A small class-conditioned image flow-matching model, trained from scratch: arch uvit.
Rows from block 5 of a small class-conditioned image flow-matching model, named by matrix and row number. Rows with one number within an expert belong to one neuron, the router's apart. Each number is 128 + 32 x the weight over its row's rms, rounded and kept within 0 to 255. All counts start at 0. Numbers have three digits each.
After each expert's rows are labels from the 100 images, of 14848 (inputs lightly noised), where the router gives the expert most weight on average: "top examples" is what is common among them. Only what is clearly more common there than usual is listed. The data: Sentinel-2 satellite tiles (TerraMesh).
# router: router (model.blocks.5.mlp.router.weight, 8x256), inputs 0-127
# up: expert up (model.blocks.5.mlp.up, 8x128x256), inputs 0-127
# down: expert down (model.blocks.5.mlp.down, 8x256x128, transposed), outputs 0-127

# expert 4
router.4:166128150166147162126188131192129143073092168068082151097072147196122172144168147177208144185144162154142110096154160109145086124110135107097122125110140113133155122116077101082152127117139127105156077093156136144096153181124165076140148167117118065066108194094106135139086118099169138118162153125137146170114132203092155153136112129074152154150073131135163156094129122178122175110117
up.0:096116041172111157169118152067166135152102128168133127170111126178157123091140048142138066146061151151132142103150175117141105135189154116157087140138089111126101119149101100099148118121163205206206114084124140160154171174161119101092113195120079111165100101125157154173113104155134122138142073108164124150118116118122147117135118134178092079098092115067106172097128135124180095152169
down.0:153147147024131170052101098092132129115142119103153109181108157155096101166156175158105154150172184148092126073137147139160060105129117120139176142128141164153163138137205114160164121133039141087084118137138129051112062196162089124123124133116189151135132142128104116101104116122180098113075123179175148132169118117148141121126160142127153115123134108142150189117121094148130147113127
up.1:112171102147143115174094111096131136149127198166116138190102140121137152142113059145120185141196127126072118152116083140108111135156119158090092118112162105090132120125112133104124141157160081135160152141141109123085081148127193113059135148163173114144149156155066152119111183174118141114119093112142144089103097126125179098115135062130086170143123128097161147072099134122110130187147
down.1:083085128085115138082156127065109140116111116129103168109119152154115106082129129162069095092089189137150143110139137128162137131154158100141136101073086087129129147183063160164105176090129194153171162123066160122091141118100117077147154064128085112147118099135164097163116095172138127174170126127104113148117153150113135108125124161100178089131098080186143086153089130154165132134101
top examples: bare ground; main land cover: rangeland; main land cover: bare ground

# expert 6
router.6:179160061134147124111101080124166118085127142113074101093116170112124132114161150097118088174152136094148144126164099165127101130088118140059185125131146176159089124178094115195123140113117117100145099134086161144075164147069066186198090145136175176146127086182127070095138120083086112195134149121153071146129079161090153130153180137099097148114148141092206189080171102182071169128104
up.0:086122093138071105159081125082167139069103147107149170148072165056169083103133168114120166134099147122112136073145128158157112156179144121125111077160102174159185136122095113176094168159098151110133191072101108160121116141146110086062190136125101128159200115163118125111085115113110086137139079063148129082131145107105097113094113119174152148107171109130142103129143108123152116132136
down.0:151107116092133138170127120140117055116146141121132119134183118142121177108159187090140114079146090141131106206121207132114133135156122117077106135103150098133198106116151107073172098152139131107117109178136169098099148126108155115164074124100159148157076128112099180137190162057190145157098075138101117176105126135141099098110098173115064168145084126131184163121157209157126131155154
up.1:143156127152113143122149093153115084133140125161099060177122120151116131129180174096148109145145150148117100105105084222102153149098119103090143128095074153107153141113173133146152123171166163134148137137145174146157090126088130087080099117086189133146153106144057109185180123129125157116155092144126131205133108149061095194109151134086116173156142146105148143124133103133100126143120
down.1:148052106124085113233088125114104124119151096125129073136110133086091149113092137129081179167104108134193183061166091097160154109162110136112084108160170096096131154142110153120125113122160152124162153119090086126161084133146094183129087106103122158094174140131119129145040201179113143154102088087150167055112126138064101143168105127117130069173129135148156130085132156101158103154094
top examples: crops; built area; main land cover: crops

# expert 0
router.0:099112145169099133091120147155125200088155128089128072079128133185132178149180140146189158095129148151132146130118163126145162154089098092117130151141137130129187104129088083155159124092134118163136106138120133110062069162124106096138131118144105093071110157096097126079117142147191173138161125082141126083104074178094124191163145187088116171144116125118131153123125098125163218115140
up.0:055114124108122176155116075126078143157161106166141110096096157144115126146130128184107104115135132118086128116145132104162168162165113154121123136116085121121106095171103093197158098148131123153100145137161165061138099063116120151122163111096072112175102108163138158093145086154112174133098115137146111109135083062100165055145108113137167097095150134180105099113095134069158122155196
down.0:197112133205125153133120125137107126084151080087160117089086141133098101180077102133101122172122089187142211124094167187106206129140164071108105176077134110120091112105074102148170163071153145167100163124114134145149128118122096117090112173043116083196119093068121161135107190154124148091158173142119102134154116146147115145073129127101140157147175148171124042160107111126128138146057
up.1:108181190111103162157137095147118151124063193121118166128128117131138134135180142190141153137084136059119141147190121061121103089126159127124113133126111084074108136153121151099071154149127062142070162074182086086171148104119154130125137114179136069099079132135102199104154096122091141101104110089120123155121148108073186078179095125178128071085112179112139121106155131131147137093162
down.1:103141133100154082131105119103160058142151194147104176170140074089142114125160129116176168108072138066122103104194076087136071110104140093162071111150067136117124166141165129073088172123060137114128137061083108096154116111146149130135107124171185099125124151171121095176196138108098101122070109113114140119100149102135199211109090094152164086089099080132128164122126140195138161085086
top examples: main land cover: trees; clouds

# expert 7
router.7:195173098109156138089140103171178156114114095112099095099094171085085092086136075120125098194138118169081116116074114137113151189064068154086139131138177193149112088146120095143130099162154095133072100120135131108105160158154155209172130157121163141102128087091108039084112180121140159180155094157125072087080085190140106136130152157130132155135176141137105182122129057145087102126084
up.0:088118140048135169175144127141074088087129163140166166120151087138107127109166187165155101128144127138154110117136128064115093124148090168224184080131148133160134160125140159144156084122144114191113196140138088128085090155164148091136118108060156063095129137135105144126104116128143181108140151160150143104161165126079097117139135080089145167139111111083069089104139150132136108136134
down.0:188146182086153176157130162069131088125104119134146128144211164148125079134118142134135121175159104142121171082134157159090156151132091123106142143103112148130105089108161123125114103117178091113117116067141139117096095146201115196138130158087156113082179133118145156153081120132142146137157204133125090121129145123084118153179176094159151162143125114082116167085133106064123162150077
up.1:125129105170114161117139118122131125110149127102105155128065011138184157077128098151138161115152114063154082096156181168154125039182166150105150147164154128055126118147105139141222128116144099169143112147139090107080147082130141083170141174108136131119145141138116135150092136118120100121139156147116133151114112120155082165091145129087096119122135076175168159100118155124121102215128
down.1:145158185088113099109114140104137162104157119170070118153143178097097125145176134152098183146106055146096113098123130096148115151097137140116204107134139194143112140101181107070110125130039172120121151138175090157141111179117201180133117076127123157067093163092130190139152110111150130099088152121108106209118159106170092156106126122099144161149117167140068168108173098139172143135068
top examples: clouds

# expert 5
router.5:136136156122085153101135098169112136081132138088106116117094097166164105092150179156191135153145138137109159093179145090134106151106143119091124173119103093111170122088080109137138117069127148128143145137165117110069095201116141112088075129115134085096130193142119173122135106089162153089162162124160103083135141112105147135187143136071162127086105158135168182108120114176182184108166
up.0:110058132167129135129120131102134152137180126131132114151178120184190169162081119158128072096043133140156151176093146124193169085109150108144120126198068142135159102133082177154111079100133150148125094076124100082139166104068128106111111114159068186116105151103128107098143132159139133112195118100166116167145136148144148127139168140191166151076099153155200138151104105152167171133164
down.0:129080158108104164131099167115135159169101134111136155160111163134108118114153180094109150145187143133105116097126138141169114122085085178131121086083184166178054068131100106182097074126128140127164123138172139181131133135137138162140123154079174126169188093089104076105108178136108097098109126182145152113131107099138090118154102109144119108153093139119127148137144151095094077148147
up.1:139108185119094113159163124154126089119062109144152123145091139119107091156106151147123129102178108041147104127148046147087153151181084113139124081058153122147141101125176138101130187117097126105135141146104150117183147144079104111128108162115142093105128147155133126135182127195128142106100115118125125113125131127097150186165113115135160151123096121106131156155148171162107162127125
down.1:157119128141146033145141151094190198131131127099149200141159122131101173170103049161142109134089097155126137095099118163147093170065168108123140091123102174079094118169071147155123149076166121126110077049100126147142127119083160160135158142159091127086077109108116133143171119099169102147143095143049159109140203165163077143112143126156100086128161124103086176147144085159103109109143
top examples: bare ground; main land cover: bare ground

# expert 2
router.2:135122159125121128145098105199150156072133109068097153098098145182127081092138147079189160173121142162125189144147126147165127183104124086137092184145158086139115136111116111106142167053128103115145102140158094099098124200115067120147137121083194097075142186140110162131141186111211138069136127097144076149081111173106120184122107166124136126156068142099140162097156153197187158104114
up.0:129147141116126104121135150111121109107195100099166113083120153135129081095027150118077164144125120168147158110133059098141119109166091128151128124152131093052152162127137171110128124079111174075112162123141177190099100196086143086136147143108202136173200083107102148086049138130133193150080117140058113120147102187184108165157123117076176126162094156093107125076128150110091109146144
down.0:127143145116153133134156126171110146160094163117077090119126092062126185036147149117141128113091111065140111163093135109119116126122124127098137054090119190092156112103100179133139134096103098143154125207114110089162167072081137084149179113169148148148144155110143121114167145189101134096145092131205113091082141077116096070120097167155096137145118153091172123156147162162147085102099
up.1:172096153183143118093089157126211181125176186119080120113066138115144205147141144139133126152149121141092170166087123137115150140175149120114134182089085105158151098101119125126131150112092119119070136087154103136144152116094161105118146135196107121070116157140061123164108155178132096142160143077173183161110092179117145129152128151130193095125075068161169113184108110178144120101138
down.1:104137145121115152136095181091172102103109139150127130161185143164123075099128138148115109158169145171171164167132123133150152122127109194079149158135081145151123060148135114145111098123163125201122126097089133177130148126122135140111126174121164114160132083174135101115131173122131126101128183135054087125091165130075093116127151168136069184080095174099112105092113167103119116156121
top examples: water; main land cover: water

# expert 3
router.3:150146095132180119092103066155173125088152116139112102128104157096122128142152104150115106208130071132114139117076125144153118149118116143064127121154184144160114091123111092144150127125139149116103094093131107097103128139130151158174177160157171135107139101163133055118141177100091109170122158108171043152111079196081163124080190151080168107120117162123168204082134099168124109164060
up.0:134155098189160136107171108160109110129154130180131081138109165080142131161120163130148126134202137138085121119111161128131135113155121174124152154161168191126135162118140141145177109140125194108110161135151178116180179152144148105135096161137150102157189135069177117217120123115123105131117085145112152125111131163060099148144115172099078187153161072141162079090110078156147101121102
down.0:074125138128184156137153122111165113134140106138146094137184111146101136141092129136151102104153158103130117121084156113121068137145129124163086135146167078142149139133101152120139157068119122067087140136062070144078177138167119135135128155093094108155091120156165187150109220096145161122154139112174093153136075154158148166139187068191154116074106156120182105143191165185116166148121
up.1:109133114138133104122153183098182124160143090126156065153130165115091134116146089117169103133130135150121091109119181148183170175134109094120088135183123137130117111113117140164150191197145145123136107099183108094118215156135095190131144175108131159178172056117111114080151148140138092111124073140108134152136117137144144078138145164133125177097113133163148165093133154154134142150138
down.1:106106140108169157128166132103134135089135151097084126132166127101142112170117167095129121105147177110177152114103057185135088112147159129107144134129133073104099102176102099086113155139113138092101087118096158170166139113107151130149116156117187110089158169154154129169125138107137171116097197089148165169153100126049062122126172077084133079132120155108135098054143145121110131125125
top examples: snow or ice; main land cover: snow or ice

# expert 1
router.1:115126161111145127099144111097106110093120145140074114101072106142186113070119164085135092141090071068092174141144168070154083167075098137112093187128116119148109124162128099131153099194132120140086132079151083083076085154162156115153139071096122120091171158085152118138110122090168127132088182114134041073169152167074124173156130119142161142113113105121116179072176095160102174129146
up.0:116135129131167119195128181082164125121119179160181192159130120095090106109137129187179084139110150090130065101164085136097115134160160164146136114053131090106140175137115113172145159144188157150110170087085154087106128136149149121156132168120113112127181091104147151218078069129147156131131141156122118127149144067098142106074116139144154117143081104121116136100148132145157098157136
down.0:103097155167107087115089091133108128112096126101116149165092159097118160146097109054096173132116111198166126119096159096117125147084136056115155100144136131090189118147124137109111156106087112084124115124138130125133103167130156115093113095163160196174091159156122102128093118092163114087071061123152188128158103136188166125073113196069125120091167169134120112093139087203099103104168
up.1:150114093157155145191131092118148159177100181158121139134148127140172088094142152124172135118135141114159146133137048085123102137087212138184109144068131092165119186162052094156150111091153201158168125088136129128117137157146122099129117146148155109133126132094147158223146087113170132130170136129138157117128130131082181105125133137137151097121107133136044120168146161145159079155165
down.1:164135126100089106115087149154113127111132151132131179142191092113111144165150176105102130076164098182145158130101155148139095091121141113096156185161143157145118149144169161039104143140108123085098112156163128092146088162140140139095105163177153125105146143192128172117142124150112087108049114095126132115168160169141198161113194144161092111157126131189100133078152074049151135120141
top examples: flooded vegetation; main land cover: flooded vegetation