From a checkpoint of a small class-conditioned image flow-matching model.
Model: 7.19M parameters, 48-pixel images, arch uvit, norm rmsnorm, activation gelu, moe top_k, num experts 8, patch size [8, 8], layers 8, width 256.
Data: trained on Sentinel-2 satellite tiles (TerraMesh), 145000 training examples, 31.8 epochs.
Rows from block 2 of a small class-conditioned image flow-matching model, named by matrix and row number. Rows with one number belong to one neuron. Each number is 500 + 50 x the weight over its row's rms, rounded and kept within 0 to 999. All counts start at 0. Numbers have three digits each.
After each neuron's rows are labels from the 100 images, of 14848 (inputs lightly noised), where the neuron reaches its highest value: "responds to" is what is common among them. Only what is clearly more common there than usual is listed. The data: Sentinel-2 satellite tiles (TerraMesh). In brackets: how many of the 100.
# fc1: MLP up (model.blocks.2.mlp.fc1.weight, 1024x256), inputs 0-63
# fc2: MLP down (model.blocks.2.mlp.fc2.weight, 256x1024, transposed), outputs 0-63

fc1.347:467489417483484493420459452421499442527516547560493565498503394457516533488632486429488635482415461501522557519449460493514473579491407431440567569441484507541477467472543547403491508387587461
fc2.347:530511521508532593517528580426451461525412626503486400519474532465488464562531521483443514421564542574482452514517474431479462520542437493578493512428551508484506456543446481452540439622490453
responds to: bare ground (49); snow or ice (47); main land cover: snow or ice (41); main land cover: water (34)

fc1.521:532444494535501532494452605460488497524383548532499457535638516519467582521458546529433476424465548501549390516486462473615453445538517469500462485539445412528506442535536463474527591476525487
fc2.521:576476524501533514445479511464434464415608449540441388510591453465547491538543561469566521617468502509532536515419488584445435433421481608548521446577528485495516529467547459555485490534545559
responds to: clouds (47)

fc1.366:468546537476576482487504426537403445525519456469472522543534483492553545491488459508413490563517467547451569544511482505494548521539423495542502423559481485586439434433543502575409523586568534
fc2.366:425428550539467502547468622455476466553421533537517450485484524467557533535510511431529521481434508448562531494556525560526605488562559522479483437459498506590504509580469488510485439440418559
responds to: clouds (64)

fc1.483:493455495531464567504598599492518499478419527452484454471521526430466507562436575514483474482604578495516540429488466495524504479461514513558462424467522432467473431565433517440488499486441487
fc2.483:480566555555442470543578480468461482367492537434472487478560591478528495470466527422592480437473618505500530513439417469479533419505470531478565535548395479495469494482423441494443410532438465
responds to: snow or ice (48); main land cover: snow or ice (40); main land cover: bare ground (29)

fc1.500:489533486385517470485430504559478583541410553574569547439522503439498407493561474465557499513515497520477454458484547536412493451592520524436510547505464561553491439457448454470590464467471500
fc2.500:433492407535478466503561457533545404545545425433546440478397512555398530474478489561403475517446473458523556514551435492531493451432503493531426476499571449477477516558512510484489502493515457
responds to: crops (69); main land cover: crops (51)

fc1.460:543443475489536518496442498465458444538462496511536542432532530421439554537529540414429488493458542527480531554531499514552499468432508415535472370440532520465413517501601579446514418502488543
fc2.460:398406461566576441505431591441554509520434524523626486429589479505584396527514439489430571562524490554522492525440533494516522494428463408558405490433493478531611539555484410440531474409560496
responds to: main land cover: snow or ice (36)

fc1.171:466507491551592480453567489495467371500504586534508458508503535539490468520550476556455468419476565500479481412517475433475464458443465564479505486407400452394446435453448491524538504524525487
fc2.171:430512451461482425401453499536587503513414582471532537456493496520543449543532435471555555463476544471611415487498527432534551582490493450534541528456483548498424540496467471471461569551444418
responds to: built area (69); crops (67); main land cover: crops (48)

fc1.305:481537554499507520561490530490537502480480550474477467561513513492557469536516426603535521348429471413514446421503469477482494544457489545450580514420507492489453450486454541503460540561500561
fc2.305:403434402520440480411473413549543491633449604446512537530468437570549508517584464424550529418497459443462501551460520514516517557552478549490572533499541543449503535391549459444470530498592525
responds to: main land cover: snow or ice (33)

fc1.58:571494483452436527485414497449431434473525644498462458570525545498507542521564522485559544429395552495535588538450533549500492454501499519408501459499542600487504561532423498450542461516534556
fc2.58:420499457497478473506574458588480381493496523372473469507574462583549542516550525479519495526426501514426492536528445475422518535450489526488458549476477497457542541442551580493505466450647463
responds to: water (85); main land cover: water (64)

fc1.215:539543507524567549520531458552443503555554397555510544508425465482463477529440484520472469549546426537538554447515472513482526564472506483483571523515499575463576558472441546611461452563475560
fc2.215:564474445433506528526486451524552540455564418486600552549559474458529427549546508436539493501513485532532429560478494540559608491547520441587509530569500531559480615533440514498544564486408521
responds to: clouds (72); main land cover: trees (40)

fc1.322:400538560522517512492456543490488462502425627493467528547453469423521493453616482555485520500515481492470460505483463433503463549437519516470462590521502426530430394427556510488495457466616531
fc2.322:488476413436465509517511440529488493599490609553432414431508574443481576468556461447522611492472455532524432541517555441430549549575471485545531530462550510459584581490535516460446532547462535
responds to: main land cover: water (30)

fc1.81:488559515463525540608455511471492496503485505453528505428461493412542509488547568497462486489488532460500554533446521447591455439545566486481456583391499456554373450462574538490478496485521509
fc2.81:457513516547450536511449445512434502572500552473575540539462455509465552527493364505498560507485466517494560490480478509379513519555535521565540437526502497449513500541489438563489451588469474
responds to: snow or ice (79); main land cover: snow or ice (64)

fc1.113:511405417513437460457517469493534535547455446541487520481519460480529583595503517511489483448575601549518523498492479521488565524446515420445551545514506562524526550423444520492531559573516512
fc2.113:538446530457460366574478508504542503405607483490548496480552503503530448528483472462538591550470482424505525565441536487480526433471434468525444573521403493560552601530542401497590479475525546
responds to: main land cover: rangeland (67)

fc1.477:523512471549501462445532577430444527475439461442576502421428548544544542461547525557500445484454502539500400509419385495520490511544470513485515500476530470516475421550471455598540568428510518
fc2.477:591549535480546461433522520531524411406508467475521441552454588466474452526476480648424569502520496488517545438556530454537440460564463480422431469501561463498481579457473490554468482464505479
responds to: trees (88); snow or ice (49); clouds (42)

fc1.154:574470491481484493573513504458505419523419567495463452505517611527507450495483533522589540520529469538480528467461507545477458449536473550434497469486553517475556426432525462457522535506501599
fc2.154:467421497482478540460535586495445420472481545436479467481477505625529470522559488493549448482413499478558477583528458472440508525501512496517500465461464495417610540439515471452559475540518449
responds to: water (73); main land cover: water (48)

fc1.408:425454473436500459435432474512520474549474577541496511548503470451490514494570497526504520400450480460476504388463559434471495562492462573483531602480474476415563461494521585418553442493553530
fc2.408:454419466514422488528524552465445496469445490537529406497545494543589538468516556532494565402476521457521431450493482484476450506383477517499522568379540468473529380438565500513560468474629409
responds to: main land cover: water (40)

fc1.430:539485576553521451567498532530442503557471606498453437467551522468528458623481468521534527417474420398524464397496542421550590461548460408483542482540539510477485477446455511554375504439459563
fc2.430:428436470525510455545428541492485475581417428545458511544409456575551519480464506524542578463479492605514518491487475423425482600423525521517511507496462494430447533480549536469477480556512571
responds to: main land cover: snow or ice (34); flooded vegetation (27)

fc1.679:448480612592541509434497492437471601431520561441530418488656581599594519474466560477524431459434482474471481514572480469533512531484439485515424501468516444445513486575417499545396489535487457
fc2.679:554427418538543487553459544533439460461502519477537437563472508507421418463538498549483618433486512416543562513494554473539436477611525563430458514505564417470476446445543514457516477386529565
responds to: main land cover: trees (45); clouds (39)

fc1.101:602442532535483450575504565572540452533476487543503502525482519465537533483490495507479521436519475450583523441498451529447473466493452572517491472524547504445486507470478418472416534460483575
fc2.101:374510410411543440425463532541552437524525480463482510504437476564456541526571584549491554494480469502487479535458519514436469576491497409559537537488430494436566575546406475554580538545498503
responds to: water (73)

fc1.180:490442503494512524470570548541546473388486536427501542375568570401421518441540485532488475476550528469530489475567406538497486505517484561522437501488581437480499520535443470513494547465487541
fc2.180:582558500585500559498520556527445566425504443511438472454409573484435457447451527515530563570591597501511546492487491473441434524600522470497457504548463452531452490572482566525590560422493494
responds to: trees (93); clouds (75); main land cover: trees (50)

fc1.443:554510519489545506586491533462534448477456615531461444566566544562501496544544521464584541442599466532500548415434517563405545490520475545435521444473478475454564536467484451511590559541494536
fc2.443:437407477544560531492481507572539458444527511435471469474477462545473510495486549515523536473403497452505490593456410457454463481474536438572560579448440531500657590531478431513631470522586451
responds to: water (70); main land cover: water (43); clouds (39)

fc1.749:445503526526585524552540529566514442443565457424516574583623560511475536433466500521533485584541620521495413477465452544475525446422509546502448491432557383575471557438587455565533454578486475
fc2.749:536548397476478538477487528496523516469463576561509511436447489445502541495472390420583490449423458579433468461502571573485581527570492564486514527507431481492522517566531482432445546606504505
responds to: snow or ice (49); clouds (41)

fc1.600:425449506546472540613603554514553501465416566460510479495502539403537509637434529536525489511517571540504516443485459537549480493477467562503439432481492417473515450545503541485486511436427554
fc2.600:464533523531455457499495557450433452431471596483476507498532606544566555519401528453561441475508558538497520458457414488473555453449426500540534436517391527519477480423523424493452401505450424
responds to: bare ground (51); main land cover: bare ground (32)

fc1.589:470505458491495449434357538440614535491399526524499484493531492539586460498545469472545542361529513445517476369485442485487429561543467527468561574434525457406451543493486433473510611455471503
fc2.589:407420469439467540523526465560438440482528593470489470436455543496523575478518425577543436478486459449522455495482527518469549451522466538493533411427421516508536481486440473390545449492547497
responds to: crops (68); main land cover: crops (45)

fc1.506:582508488411528636414504415535544533613478516472510524515476455494489447473552465491539529510496467534470481436466591562404424630491513566378561502458479501414479490466528565522494511426489539
fc2.506:449416501434406546439458528534502472447573513513404434542445539455532432489582475546496577475403447519609467433419503534449408537497536533462602479441581503531521404577414552454452477547527525
responds to: main land cover: crops (41); main land cover: water (35)

fc1.20:539579472453420412462443521545585505482521423438505520491472499501486559513447533497580457516497491506509547510510494513462521550505456487468427465507485520567509503585512491465486471529502580
fc2.20:489477479530509492483481465562452460493505526509475502485520460613417553506509403478367501487491452533499470518446420654490455429452536473416520468497476458460505466563464598442528546589494440
responds to: bare ground (49)

fc1.316:569555469469471515497459517497550506510504531519583486537477454504499509509521414410592553573574379513443561442435556480488509405542530498411519597466453501463512467463514507518559484450489451
fc2.316:372433478463445512506532544541525512598467483538413570490413491453435486512488457437471545483448469542545420494546511482467577508540504543490511544531484471485524627574464519480519508507408639
responds to: main land cover: water (34)

fc1.106:469437440523513485487485459445453540486492518531492475527570486599496400534399385483472539440559467475586549461509474443455585568466495608522467509484463408498540428571565452429462429485511502
fc2.106:457513469466550516525559517522406556553481465500486524443539611570492545511592438577565541468502547545479525495528537433559492492531514453527598555495500569441479455482464597517467492471461492
responds to: main land cover: crops (47)

fc1.56:552487489443536401438448428493471490527442538574507467554493457422496501504512479538479514480432551498565467356430516436487427436417504588491483625494459570505451474530494458554524483556534592
fc2.56:425452432555440503503426561478536543551416579577534536513573466482495531485592469465530511511472518474505551582536441552534507496523581571560456464495571451427506520424451477455429588528551503
responds to: main land cover: snow or ice (33)

fc1.74:507529472415512463470513433545579508522521540399518469505475591549452571465434422445589459579467439377466540540473526520467476531480517654458468501529437393475547539526524450465521524499530499
fc2.74:476477496510458504437520509534474540543432522555476556432510484475588494575519527444430495391521526597482457493529446439540481502437425452543548519507473602452535399518591578543461455580480554
responds to: water (75); main land cover: water (51); flooded vegetation (27)

fc1.52:508519455481530603441514405531461476536528559503490470577542520501457557542557433500603472527458525451476493416423578570404419528476528544429514588462517481395517515456490549485531536579503527
fc2.52:513508437481527454464541488563491546441486490532567534533448591495601506484568464545554546568482571438496597495509517537442444582512488523472414503500531456513432374466503447450437507471503506
responds to: water (73); main land cover: water (49)